From a checkpoint of a small contrastive audio-text model.
Model: encoder norm layernorm, encoder depths [5, 5, 5].
Training: cautious_adamw at rate 0.0016, batches of 512.
Data: trained on synthesized solo parts of chorales (CocoChorales), 39062 training examples.
Rows from block 3 of the audio encoder of a small contrastive audio-text model, named by matrix and row number. Rows with one number belong to one neuron. Each number is 128 + 24 x the weight over its row's rms, rounded and kept within 0 to 255. All counts start at 0.
After each neuron's rows are labels from the 100 clips, of 14848, where the neuron reaches its highest value: "lies over" is the class under the peak; "strongest on" is what is common among them. Only what is clearly more common there than usual is listed. The data: synthesized solo parts of chorales (CocoChorales). In brackets: how many of the 100.
# fc1: MLP up (encoder.blocks.3.mlp.fc1.weight, 288x96), inputs 0-95
# fc2: MLP down (encoder.blocks.3.mlp.fc2.weight, 96x288, transposed), outputs 0-95

fc1.60 [150 129 136 118 115 135 134 195 136 139 165 151  78  89 144  90 126 106 120 116 105 125 100 104 133 115 152 149 139 139 154 147  75 126 141 136 110 113 151 131 118 133 182 100 138  97 127 140 133 134  87  99 134 162 118 114 158 112 138 134 101 114 104 123 127 134 133 139 147  76 122 113 147 171 147 135 116 127 122 160 165 159 138 139  56 134 113  95 113 161  90 121 116 111 138 163]
fc2.60 [ 83  82 112 169 149 131 116 133 108 112 107 114 108 106 154 110 127  81 126 121 140 160  99 154 125 127 159 142 138 116 110 142 110 147 116 138 119 117 147 166 149 151 141  96 150 131 131  79 137 180  92 151 184 141 128 140 124 108 134  91 143 125 141 168 161  97 115 145 149 138 119 106 125 130 173  98 148 104 129  96  90 157 142 140 141  66 122 133 127 136  79 107 113 113 131 135]
lies over: C5 (40)
strongest on: violin (75); note C#5 (60); note C5 (60); note A#4 (34)

fc1.123 [151 148 111 120 109 107 128 143 170 112  91 184 111  92 105 137 106 141 123  86 117 165 143 122 154 129 139 140 151 167 149 126  95 134 156 119 132 124 139 124 126 192 157  99 137 108  74 137  92 137 143 129 151 138 100 136 136 141 138 130 152 155 102 141 167 107 148 106 103 140  86 114 134 122 146 150 114 108  93 157 173 116 134 118 140 104  85 117  91 145 117 163 147  84 128 142]
fc2.123 [ 76 148 161 156 152 128 121 128  85 125  99 100 131 128 115 127 127 106 141 138 134  76 133 138 170 122 146  92  87 140 146 158 133 144 111  96 101 118 142  87 113 145 131 106 142 129 105 143 122 147 129 186 101 122 121 112 107 127 185 148  95 130 130 129 108  80 120  92 153 114 131 134 122 152 137 131 173 152  92 120 153 164 139 156 143 116 149 134 133  58 123 134 156 152 139 133]
lies over: A4 (65); G5 (26)
strongest on: note A4 (65); violin (38); saxophone (28); note G5 (26)

fc1.102 [177 126 139 173 117 110 190  97 151 124 125 122 129  86 134 102 141 114 102 100 156 121 118 112 150 140 119 119 127 146 119 112 145  99  79 126 135 143 160 106  95 124 106 130 141 123 123 106 105 107 137 146 129 133 134 125 139 117 148 157 129 141 115 180 157 136 164  84 135 139 137 127 117 129 125 136  93 105 126 127 201 155 129 117 132 157 150 104 126 174  95 181 143  74 120 158]
fc2.102 [ 90 103 141 114 115 161 137 151 129 137 119 111  91 113 131 161  65 116 156 139 153 114 136 112 132 159 142 141 168 105 118 149 134 125 133 117 137 176 127 122 182 107 146 155 114 126 195 135 104 152 114 136 123 133  84 123  99 117 145 134 116 137 109 154 142 155 174 113 129 146  69 121 101  86 169 103 131 145 118  86 135 139 104 128 143 144  83 137 134 122  88 115 124 103 136 134]
lies over: E5 (63)
strongest on: violin (70); note E5 (63)

fc1.14 [175 140 148 166 125 131 169  95 162 134 140 107 115  80 148 103 128 119 113 107 164 128 121 125 146 146 136 110 138 150 142 106 124  81  94 121  96 136 150 109  84 114  99 116 121 122 130 107 112 102 141 175 126 134 126 125 133 133 143 141 152 137 130 181 140 137 146  73 103 140 110 126 139 115 143 129  92  83 117 121 188 156 118 121 134 151 141 130 126 177 110 158 140  93 100 177]
fc2.14 [134 125 144 131 115 156 125 156 146 127  91  95  99 110 149 124  76 103 143 121 115 120 141 102 146 134 141 143 151  95  93 165 125 131 135 109 141 165 129 149 177 102 150 169 104 119 180 153  93 129 118 122 168 120  83 108 116 113 141 178 139 119 122 169 130 142 149 113 115 151  73 118 111 122 156 122 133 143 139  98 117 138  85 152 161 117  84 133 150 134 123  81 127  98 147 129]
lies over: E5 (39); C#5 (31)
strongest on: violin (69); note E5 (39); note C#5 (34)

fc1.242 [136 146 132 120 112 119 126 183 158 146 150 164 101 118 167 126 106 134 129 150 116 138 149 137  99  99 112  90 134  98 154 186 106 101 136 144  92  86 127 110 129 162 159 162 131 101 143 148 117 123  93 117 155 135  86 119 117  96 107 153 123 141 123 147 165 126 136 125 103  85 115  97 133 118 137 177 139 145 112 157 148 152 120 170 119 103 112 120 127  79  98 136 143 137 120  75]
fc2.242 [112 107  95 156 111 112 118 125  81 143 123 142 140 115 130 141 144 114 126 132 117  83  98 152  78 159 141 160 113 137 187 147 133  91 131 116 115 144 158 133 139 201 107 144 116 113 122 131 135 149 147 177 148 130 142 118  98 115 103 104 121 130 136 159 156 113 134 140 126  86 116 129 131 110 131  83 102 152 101  87 124 164 153  90  98 163 152 110 119 126  76 131 124 134  99 120]
lies over: D#5 (35); B4 (34)
strongest on: violin (59); note D#5 (42); note B4 (39); oboe (36)

fc1.191 [151 113 148 117 110 113 138 146 154 128  99 144 101 111 113  85 147 160 114 114 127 126 142 138 143 124 145 134 135 185 136  86  98  97 138 117 109 116 160 109  84 153 122  93 135 117  91 158 108 161 165 139 161 133  88 134 142 168 131 134 155 144 122 151 154 117 112 113 118 151 102 130 146 112 117 175 108  97 116 123 169 108 136  98 102 106  96 104 108 167 113 171 173  86 117 147]
fc2.191 [ 98 122 182 178 155 145 101 127  98  93 127 107  95  90 131  94 117  85 129 120 122 123 148 140 176 118 159  99 118 118 112 151 116 128 126 123 135 115 147 129 115 128 119  90 135 117 144 108 142 133 107 167 124 142 118 159 115 106 169 170 107 145 121 143 107 109 124 110 134 133 116 113 108 174 138 138 196 119 111 141 127 148 110 189 126  99 103 158 134  78 123  92 139 101 117 141]
lies over: D#4 (45); A#5 (25)
strongest on: clarinet (46); note D#4 (45); violin (42); note A#5 (25)

fc1.119 [122 144 116 130 103 138 137 110 136 116  91 122 125 116 144 144 177 104 119 146 100 168 127 135 152 121 130 100 147 157 149 146 132  91 125 116 139  97 115 149  79 126 125 156 164 144  79 124  97 157 134 152 161 158 127 135 124 127 137 183 164 155 103  78 142 147 124 121 132  96 105 104 133 134 119 137 103 168 123 136 125 120 154 121 127  90 121  70  77 156  94 184 122 125 144 110]
fc2.119 [128 138 148 130 109 108 100 146 104 108 112  91 151  89 141 161 125  95 143 118 126 128 154 132 147 153  50  81 123 124 138 142 132 100 145 176 127 148 117 146 144  98 150 145 104 117  89 119 110 136  98 125 118 123 174 168  81 105 100 131 158 138 105 136 126 133 186 125 140 116  85 145 153  96 144 126 162 112 148  96 129 126 114 151 147 145 127 140 171 149 101 113 125 116 157 124]
lies over: B3 (81)
strongest on: note B3 (81); cello (80); note A#3 (39)

fc1.68 [141 159 128 161 120 109 134 167 150 116 125 131 112 124 150 141 100 141 135 114 131 170 123 144  98 109 122 115 136  75 159 155 109  90 148 169 118 119 116 162 118 139 177 148 133  84 134 133 106 129 107 149 127 121 134 116 143  86 142 136 115 131 124 142 174 117 122 128 142  78 103 122 136 146 149 177  89 131 108 140 139 171 100 203 139 104 128 148 130 109  85 148 114 139 142  84]
fc2.68 [126 104 134 115 172 109 129 111 132 176  73 156 154 125 131 146 145 109 143 135  93 100 115  79  97 112 147 121 119 139 116  85 121 102 125 130 133 124 107 146 137 157 141 130 158 168 111 149 153 182 119 133 115 148 144 145 121 111 142 116 145 136 144 190 145 119 148 132 136 133 140 131  98  72 141  87  82 163 130  91 162 136 141 127 106 140 151 145 145 112 137 118 163 182 133 147]
lies over: B4 (60); E5 (39)
strongest on: note B4 (62); oboe (58); note E5 (39); trumpet (35)

fc1.163 [ 82 124 118  86 117 142 116 146 121 112 162 142 147 150 167 144 133  70 132  90 132 150 116 144 116  99 135 150 174 128 148 158 131 125 104 180 116 102 159 181 130 131 141 154 130 125 104 170 105 160 124 111 123 105 126 155 125 110 133 121 146 120  68 123 153 136 146 133 174 137  99 151 140 132 132 179 120 162 110 113 153 166 146 145 113 105 116 100 104 123 132 168 143 108 151 134]
fc2.163 [107  95 141 141  91 150  89 149 113 134 116 129 167 110 114 124 124  69 103 126 128 138 133 131 102 108 138 141 146 135 136 139 134 137 157  97 159 138 179  87 157 150 131 147 107  95 150 119 101 100 141 127 180 115  93 101 130 128 111 108 126 130 154 173 123  93 149 155  84 135  84  88 112 146 107 132 114 132  90 120 116 116 140 110  97 165 170 109 106 121  95  95 114 154 149 139]
lies over: A4 (44)
strongest on: note A4 (80); horn (59); note B4 (55); note C#5 (34)

fc1.93 [112 156 176 104 121 133 137 125 126  79 117 127  91  83 142 126 133 141 143 117 146 147 136 153 119 100 114 133 182 153 147 122 108 114 143 109 127 116 151 159 116 123 116 134 124 131 124 162  74 156 132 145 158 112 116 152 143 141 165 132 167 150  96 133 192 161 100  92 129 130 121 138 154 107  92 177 117 144 122 108 165 155 137 120  82 138 122 115 100 158 112 158 160  92 121 138]
fc2.93 [130 142 154 158 141 155 109  87 113  76 116  81 131 134 156  94 126 101 125 118  84 128 130 125 175 139 120 140 114  86 105 135 127 141 130  93 128 128 153 141 129 109 110 104 113  98 170  89 122 112 139 129 160 113 115  96 152 113 161 147 136 117 121 129 138 140 116 125  92 142 141  84 109 149  95 143 183 132 109 153 100 148 107 171 121  97 115 178 116  98 165  96 126 110 156 106]
lies over: D#4 (83)
strongest on: clarinet (83); note D#4 (83)

fc1.69 [ 87 115 165 153 121 103 169 144 119  99 154 124 139  99 112  99 113 125 115 165  97 124 133 125 120 124 121 100 133 143 141 134 123 138 152 134  99 149 137 162 148 131 119 102 181 119 134 114 136  96 106 160  87 212 103 107 143 128 133 131  92 109 138 169 126 146 116 115 110  96 108  65 132 154 114 121  95 108 124 169 132  93 115 111 115 134  97 138  92 143  95  94 129 141 136 132]
fc2.69 [139 112 131 129 180 135  97 157 126 114 140 174 181 100 140 119 151 114 110  80 101 140 124 107 111  84 109 106 104 111 130 100 110 129 116 104 126  95 149 133 103 133 138 101 172 111 101 138 143 111 126  98 152  96 136 135 108 158  92 132 179 135 179 140 124 143 183 177 116  96 117 123 145 121 105 148 133 126 130 152 109 147 164 167 138 105 148 137 120 112 158 112 147 123  97 133]
lies over: B3 (47)
strongest on: note B3 (47); oboe (45); trombone (33)

fc1.91 [181 146 143 141 126  91 164 112  97 119 122 139 157 114 124  95 172  94 150 162 172 116 142 138 129 148 150 113 115 161 110 138 158 115  55 149 144 154 135 122 103 159 122 128 123 101 111 126 119 114 129 120  86  86  73 113 113 111 124 138 123 125 160 144 145 118 149  93 105 110 153 146 103 149 127 154 119 129 137 125 139  84 144 116 137 122 153 127 150 161 128 165 124  84 166 152]
fc2.91 [105 118 149 120  95 119 160 110 149 104 122 103 112 171 141 121  90 111 164 166 139 128 113 145 132 166 111 139 141  90 148 123 112 136  84 128 154 166 121 103 125 104 109 158  99 148 154 130 141 148 119 116 151 122 162 109  93 132 125 107 177 101  82 126 185 178 158 114 103 166 112 127 122  94 130 109 126 140 142 115 128  91  89  97 146 117 102 148 116 143  96 143 151 151 157 135]
lies over: D#4 (26)
strongest on: note D#4 (29); clarinet (25)

fc1.140 [138 109 135 162  21  96 136 135 178 152 119 116  97 137 187  92 103 163 127 134 156 108 110 107 113 124 149 135 114 116 151 135 105 105 152 153 106  94 131 125 127 140 140  74 142 140 125 147 121 116 133  98 135 154 134 179 112 118 148 149 101 130 133 147 139 119 112 170 122 123 112 134 115 140 152 160 128  91  96 114  89 106 117 125 139 115 138 140 132 165 138 131 145 123 123 119]
fc2.140 [153 137 193 108 156 131  94 105 147 109  81  69 120 162 143 120 124 143 148 113 143 135 133 122 160 179 146 107 113 112 101 151 104 128 118 128 113 129 141 151 117 107 108 119 127 112 107 130 106 105 113 118 177 141 105 131  88 150 127 124 110 116 163  82 110 102 155  99 142 116 159 160 148 160 114 139 105 157 142 146  96 117 112 160 124 139 101 130  88 114 189 131 111 108 152 127]
lies over: B3 (47)
strongest on: note B3 (47); cello (46)

fc1.285 [160 122 130 114 132 115 129 167 116 148 137 125  74 109 122 118  68 118 140 102  95 145 122 119 124 123  98 165 159 156 144 154 119 135 131 141 129 137 149 136 137 105 125 132 148  64 128 124 124 124 143 116 141 161 178 120 125 136 156 126 108  68 130 100 112 123 172 136 173  94 110  78 166 119 116 140 162 147 131 186 122 134  76 134 133 123 179 112 130 131 131 121 135 133 138 112]
fc2.285 [127  93 118 166 128 149  96 146 143 153 138 176 100 124 124 127 145 103  91 109 150 101  85 150  89 123 143 169 142 142 116 122 127 151 131 127 112 132 122  98 134 176  91 148 127 123 133 102 122 181 115 129 141 154 120 109 161 108 107  90 164 114 159 159 133 125 128 150 111 172 114 113  97 117 113 129  88 105 111  98 139 138 192  87 126 130 130 117 106 166  83 105 141 139 114 122]
lies over: D#5 (25)
strongest on: violin (67); note C5 (40); note F#5 (31); note E5 (31)

fc1.208 [130 133 125 147 122 117 129 162 136 146 125 128  93 133 169 141 154 147 123 113 131 135 108 154 115 123 104  82 127 111 137 205 136 112 123 187  99 126  97 133 156 153  95 142 133 112 110 136 119  89 113 134 120 130 148 161 111  80 132 119 108 116  87 124 128 125 137 159 184 116  83 104 129 116 115 170 122 175  92 137 122 176 129 142 144 121 158 133 140 127 131 164 167 107 130  91]
fc2.208 [118 143 115 115 106 109 140  99 134 167 105 155 121 174 154 157 164 114 127  96 128 119 143 109 103 141 175 117  92 103  96 127  85 117 120 107 113 140  88 126 141 165 120 120 164 141 101 132 139 145 149 128 111 128 126 113  94 143 129  79  91 159 173 153 122 138 128 116 144  79 148 147 155 113 131 124  86 118 121 150 105 164 160 143 116 138 172 133 152  87 170 157 143 143  99 112]
lies over: E5 (54); C4 (33)
strongest on: note E5 (54); trumpet (49); note C4 (33); note F#5 (32)

fc1.273 [145 145 156 104 149 102 143 136 132 162 129 191  63 120 134 107 149  78 114 132 133  98  92 109 126 116 101 127 145 117 139 131 100 146 148 100 130 102 132 109 115 163 181 108 143 121 126 127 148 119 100  98 113 110 133 133 166  98 137 141 121 115 105 111 130 135 149 112 136  75 128 146 119 178 165  96 154 136 146 140 124 148 111 122 111 126 169 132 151 147 106 118  90 105 185 103]
fc2.273 [100 114  98 169  98 134 138 124 127 117 113  90 136 130 135  99 119  91  98 151 102 139  98 133  96 119 162 188 129 125 112 141 125 134 142 136 119 152 116 133 158 148 122 179 108 137 146 161 105 177 152 141 165 144 125  87 161 115 107  98 119 146 116 179 161 127  99 131  99 130 163 110  95 146 107  91  90 150 152 118 101 138 146  95 122 123 132 108 100 141  95 151 114  93 150 116]
lies over: A4 (27)
strongest on: note B4 (58); note A4 (47); violin (45); note C5 (33)

fc1.260 [ 96 132 176 143 126 142 134 117 153 127 150 107  87 116 129  96 132 124 125  99 132 177  81 103 104 128 127 146 149 110 125  97 122 154 143 111 127 145 133 149  83 123 110 160 122 135 122 124 112 164 121 172 147 111 129 104 129 105 118 111  98 123 122 150 146 151 107 115 119 132 134 143 145 180 165  93  86 103 115 114 183 157 117 135  97 112 152  82  88 163 150 144 174  91 120 147]
fc2.260 [128  98 156 116 136 166 103  84 121  73  84 118  96 142 142 122 123  93 130 134 106 160 130 117 154 112 145 166 158  81  88 121 116 131 137 134 127 135 128 152 155 103 124 123  93 158 176 122  99 172 115 127 153 173  93 137 166 103 137 144  91 127 123 161 134  95 142  91 125 172 128 149  81 156 136 108 136 141 140 146 139 116  94 124 123 130 117 123 114  89 139 100 119 132 147 130]
lies over: D#4 (72); A#4 (27)
strongest on: clarinet (94); note D#4 (74); note A#4 (27)

fc1.159 [110 149 155 127 122 143 107 126 144 134 166 108  82  93 177 138 168 166 121 100 113 100 124 159 119 123  92 125 119 161 137 126 110 140 143 157 125 149 147 121 144 108 126 187 150 114 136 123 149 136 133 133 104 108 149 119 177 134 156 121 132 120 137 100 159 120  97 147 113 114 118 165 169 121 109 162 128 122  95 112 129  86  88 148  65 110 107 141  77 106 126 118 144 141 106 167]
fc2.159 [110 104 103 114 107 162  92 156 124 126 133 108 108 150 161 162  89 140 173 148  97 163 144 111 130 130 139 117 172 103 142 152 132 123  98 136 120 124 124 143 139 104 123 138  91 114 110 127 103 155 106  83 145 116  95  75  91 114 156 145 137 120 160  94 116 167 131 124 170  81 178  86 132 143 125 138 116 167 130 124 169 131 117 142 150 166 107  96 116 140 111 129 112 119 108 135]
lies over: C5 (35)
strongest on: violin (59); note C5 (47); note F5 (40); note D5 (38)

fc1.137 [111 112 146 140 107  90 158 143 174 151 153 149  77 106 127 146 152 156 166 145 114 153  96  95 137 138 172 158 150 142 117 110  69 137 151 152 141 152 123 122 131 158 128  79 111 116  76 139 111  92  89 152 102  95 151 199 141 103 153 114 134 137 114 131 138 108 145 135 157 137  97 137 122 118 135 158 153 133 121 121 145 149  97 101 111 127 144 136 129 122 150 139 124 109 120 110]
fc2.137 [ 77 104 170 144 145 128 152  95 115 156  98  91 109 168 143 135 141 136 177 160 167 124 118 146 124 154 179 104 122 128 137 154 125 129 136 109  96 151 109 106 135 133  88 114 106 121 118 112 124 148 114 144 114  98  92 102 109 105 158  92 136 139 129  97 142 123 134  98 118  93 176 122 113 157 112 148 123 152 123 141 124 142 146 161 138 153 141 156  74  78 122 145 140 126  89 106]
lies over: D5 (57); C5 (27)
strongest on: note D5 (87); note C5 (55); flute (52); note E5 (42)

fc1.15 [167 112 135 175 117 107 179 103 148 124 145 119 134  73 176  99 156 107 108 101 162 134 117 141 138 142 137 116 109 133 125 108 130 111  61 143 141 128 161 104  87 127 114 128 141 118 122 104 124  96 109 139 117 134 116 120 127  97 134 157 126 131 134 165 128 144 157 105 117 128 153 132 117 159 145 152 109 116 138 136 162 162 118 133 138 150 170  96 145 168  84 167 155  85 144 167]
fc2.15 [122 129 136 108  99 141 147 119 129 126  95  93  91 134 152 159  72 128 147 153 153 118 141 102 139 182 120 158 162 105 116 144 137 125 140 135 143 170 116 125 171 101 139 172 103 131 193 130 101 156 122 119 131 138  84 108 111 110 136 136 112 138  91 144 153 145 151  95 123 157  82 131 101  98 161 106 119 156 132  92 139 129  90 129 137 149  91 162 135 138 101 110 121 121 156 119]
lies over: D5 (56); B4 (30)
strongest on: note D5 (59); violin (56); note B4 (34)

fc1.121 [147 104 167 135 143 133 126 179 151 114 131 162 130 115 157 103 108 100 105  92 140 130 120 132 145 114 146 142 152 130 142 151 122 118  78 131  96  82 156 118 100 167 176 105 119  86 124 173 123 106 105 116 155 148 158 134 118  99 123 152 121 104 131 129 114 133 171 104 161  73  80 108 130 131 150 138 150 168 134 124 118 117  89 132 136 102 171 107 121 125  82 117 141 125 142 122]
fc2.121 [119 133  83 158 131 123 154 123 108  87 114 118 119  95 148 101 117 110 114 122  90 135  98 119 111 112 153 173 105 159 123 112 179 126 125 123 111 119 145 128 146 166 135 125 169 124 141 113 156 166 110 155 146 110 124  89 180 144 121  80 122 118 132 183 182 130  75 144 134 126 119 116 149 130 163  79 153 116 151 142 110 146 160 157 122 108 137  98 137 128 110 109 114 104 145 137]
lies over: B4 (62); D5 (25)
strongest on: note B4 (72); violin (55); note D5 (36); oboe (31)

fc1.251 [144 118 153 108 139 131 132 156 105 143 154 179  71 120 134 111 125  85 126 120 138 126  98 126 153 126 131 135 150 143 127 107 122 150 163 101  91 121 128 116 109 176 130  98 146  92 124 120 151 135 120 100 128 114 148 133 154  77 143 147  88  84 133 119 130 115 169 106 102  80 119 128 157 147 161 114 129 213 155 165 125 134 110 146 122 128 147 124 128 135 135  93  99 120 155 111]
fc2.251 [124 119 124 172 139 131 117 111 119 137 100  93 130 121 167 103 143  83 106 124 109 112 119 136 111 135 163 171  90 128 108 125 133 149 105 106 116 129 112 142 133 162 115 143 128 123 150 130 115 168 111 156 179 145 137  76 136  96 130 107 157 127 132 200 159 118 126 117 109 153 127 109  88 143 112  77 134 127 134  93 117 160 141 101 156  86 111 109  92 147 124  89 136 116 172 111]
lies over: A4 (37)
strongest on: note B4 (56); note A4 (54); violin (49); note C5 (40)

fc1.154 [ 89 110 147 108 104 132 121 101 143 114 149 113  62  74 157 143 152 120 163 124 125 173 128 109  93  91 154 131 152 164 133 133 101 144 112 143 105 157 143 126 134 129 148 134 150 133 113 174  95 145 115 128 134 114 159 178 127 147 165  98 132 115 103 118 143 116 143 124 152 142 118 150 160 123 148 153 135 134 134 122 116 166 103 140  77  95 110 124  73 168 129 153 158 126 143 134]
fc2.154 [133 143 156 140 127 126  99  96 128 113 135 108 158 161 155 102 124 128 127 159 104 109  79 155 138 121  93 133 141 116 138 114 166 120 139 119 158 146 105 134 121 121  64 143  92 111 146 134 137 121 148 101 163 110 108 109 124 115 116 146 183 143 141 128 125 123 139 135 112 138 125 107 112 132  67 135 105 162 147 170 144  81 148 138 110 132 130 109  71 101 195 118 106 166 110 140]
lies over: C5 (34)
strongest on: note A#4 (57); note C5 (48); note G#4 (40); instrument: violin (40)

fc1.47 [169 105 130 189 139 109 178 119 157 128 162 168 103 137 122 121 113  86 117 130 149 127  97 141 146 137 120 148 148 129 133 108 118 135 174 131 133 138 153 132 106 150 162 118 129 131 141 117 145  76 123 116 103  78 120 149 131 119 143 116 154 195  77 126 126 124 143  63 127 122 139 139 102 142 175 124 130 107 150 130 163 118 121 105 126 131 134 115 160 143 112 168 100 105 145 109]
fc2.47 [107 116 113 127  83 128 132 115 120 103 133 128 121 140  78 142 129 127 127 100 139 112 103 115  95 116 165 150 157 151  85 109 127 126 144 133 146 136 111  76 150 145 143 171 124 148 143 124 129 162 150 153 124 147 100 115 130 143 113  92  77 135 118 145 166 144 127 135 142 155 123 143 114  77 145  86  86 148 137 132 155 114 158 115 107 150 148 104 130 184  54 163 133 145 108 125]
lies over: C5 (39)
strongest on: note C5 (43); violin (43); note D#5 (28); note F#5 (25)

fc1.190 [ 90 111 177 166  94 100 143 128 131 118 176 126 121 105 111 105 111 138 106 171 144 127 128 111 114 117 106  86 135 115 131 141 113 136 130 135  74 150 156 178 147 119 135 112 189 131 140 139 135  96  81 167 106 200  93 107 120 117 123 136 106 118 146 168 117 148 131 131 106 107 109  99 128 154 143 123  97 111 125 163 112  95 122 124 134 144 114 139  92 125 107 104 133 151 136 136]
fc2.190 [132 109 109 120 179 126 106 141 114 125 139 174 179  98 159 135 153 131 144  94  80 154 105 100 107  79  95 106 132 115 141 100 129 121 122 123 113 102 133 142 129 113 122  94 158 125 104 123 135 132 123  72 166  94 124 121 113 136 102 143 194 127 172  97 131 124 168 170 128  90 134 128 131 132  88 163 114 136 136 148 117 137 154 149 123 120 137 111 115 131 173 119 131 129 101 154]
lies over: B3 (47); G4 (27)
strongest on: note B3 (47); oboe (44); note G4 (28); note B4 (25)

fc1.284 [183 107 149 153 138 111 152 130 188 114 118 122  96  96 134 107 110 135  98 103 146 117 115 128 132 138 124 145 120 126 142 120 127 105 170 111 131 127 131  78  80 112 135 134 123 153  95 118 159 130 162 172 169 126 168 119 129 101 166 135 100 145 118 131 111 102 141  98 139 123 127 135  97 130 135 120  89 114 126 181 134 161 120 115 116 137 129 133 155 153  42 119 141 111 147 150]
fc2.284 [143 136 134  98 143 136 116 132 127  58 100 112 133  63 161 163  97  90 130 108 127 117 114 103 133 139 130 153 138 103  98 123 133 133 132 108 120 146 146 151 152 134 120 136 145 108 152 104 132 137 146 132 144 143  87 111 119 140 155 114 106 126 124 197 149 113 140 127 148 135  85 111 127 105 183  89 161 158 121 117 128 157 116 174 121  99 115 103 142  86 143  97 124 106 174 138]
lies over: D#5 (82)
strongest on: violin (83); note D#5 (82); note C#5 (30)

fc1.160 [113 130 149 145 129 112 132 152 125  93 121 136 123 146  97 118 119 100 129 105 115 179 115 150 118 100 117 141 183 172 135 139  87 121 114 151 121 134 123 163  95 154 115 169 141 111  78 165  95 134 131 141 122 141 145 138 117 125 153 147 150 116  78 112 124 134 154 129 176 109  80  95 142 141 148 140 127 174  95 144 132 141 135 117  88  80 114  90  93 121 130 135 160 115 158  98]
fc2.160 [134 138 119 139 105 117 152 167 143 135 123 150 121 120 132 118  61 111 110 161 138 127 139 117 118  95 114 181 140 180 159 181 112 134 100 118 151 136 134 118 153 172 133 153 181 118 117 124 165 152 124 140 168  94 143 113  82 124 138 120 139 129 129 144 122 129 124 113 108 134  91  99 139 125 150 178 111 152 110 106 117 130 101  97  86 151  98 106 161 182 136 129 112 130 112 128]
lies over: B4 (63)
strongest on: note B4 (69); violin (57); note A#4 (37)

fc1.174 [ 91 126 148 145 128  80 139 141 121 112 171 119 143  90 110  85 146 134 115 171 110 111 149  99 131 119 103  99 132 129 125 106 125 117 144 117 107 135 126 161 132 140 159 136 150 117 143 115 129 118 110 156 109 211  62 114 141 135 146 145  98 109 138 184 122 140 134 109 101  95 112  97 147 154 141 107 116 114 122 181 132 111 106 143 111 148 116 145  75 150 106  96 122 130 127 127]
fc2.174 [144  97 162 113 160  95 133 157 149 129 105 150 182  81 167 135 145 118 137 102 116 161 128  86  99 101 117  80  89 137 111 116 121 112 124 114 117 137 120 132 148 109 150 124 178 110  90 123 124 121  99  76 132  87 138 126 108 140 153 106 161 101 162 122 116 127 160 152 106  84 117 109 158 120 124 144 132 116 130 127 108 155 154 157 183 122 135 139 151 127 149 127 171 123 136 134]
lies over: B3 (60); G#4 (36)
strongest on: note B3 (60); bassoon (54); note G#4 (36); oboe (34)

fc1.116 [131 110 101 136  76 120  95 127 161 129 124 136 106 128 233  69 108 144  69 110 168 104 114 133 116 131 138 100 113 126 146 179 137 111 154 113  95 115 134 132 128 114 122 112 126 128 119 139 153 129 159 105 138 143 129 137 139 165 119 136 137 127 143 152 130 173  80 138 102 144 118 106 107 155 118 154 156 120 145 104 105 112 116 105 146 127 143 142 150 164 150 151 121 138 135 132]
fc2.116 [164 164 165 112  98 125 119  95 129 141 121 127 106 177 122 148 127 149 143 114 150 121 131 136 180 169 120 100 134 121  82 156 128 131 131 124 121 125 126 172 124 103  89 118 139 138 125 120 128 119 122  96 121 130  92 128  87 159 112 140  98 128 141  93 102 131 123  93 156  98 112 148 182 139 107 159  95 108 163 193  89 113 120 173 137 151 119 141 112 140 164 150 122 128 105 114]
lies over: A4 (68)
strongest on: note A4 (68); violin (43); viola (32); note B4 (30)

fc1.104 [151 126 152 122 129 104 142 156 164  93 130 143  83  97 105 141 104 119 110 106 126 158 138 124 111 114 123 115 148  86 161 148  98 113 143 157 108 103 139 125 149 197 126 134 133  98 108 123 131 137 105 173 157 123 132 148 165  57 137 128 129 124  95 142 130 102 143 123 164  85  93 102 122 119 134 144 113 139 101 163 138 152 115 146 139 144 158 135 130 109  90 121 115 124 187  92]
fc2.104 [ 91 134  91 119 137 127 156 131 119 132 116 104 166  87 146 124 123 108 134 127 126  97  97 124  99 143 143 137 124 146 103 102 123 140 108  95 119 111 117 143 141 180 134 128 165 120 157 141 151 113 157 157 116  96 121 102 143 162 148  95 102 119 129 195 153  94 125 128 154 101 120  84 124  91 156  98 118 160 112 117 115 163 165 149 110 101 142  80 117  71 111 133 129 149 146 153]
lies over: E5 (45); G#4 (32)
strongest on: trumpet (50); note E5 (47); note G#4 (33); oboe (31)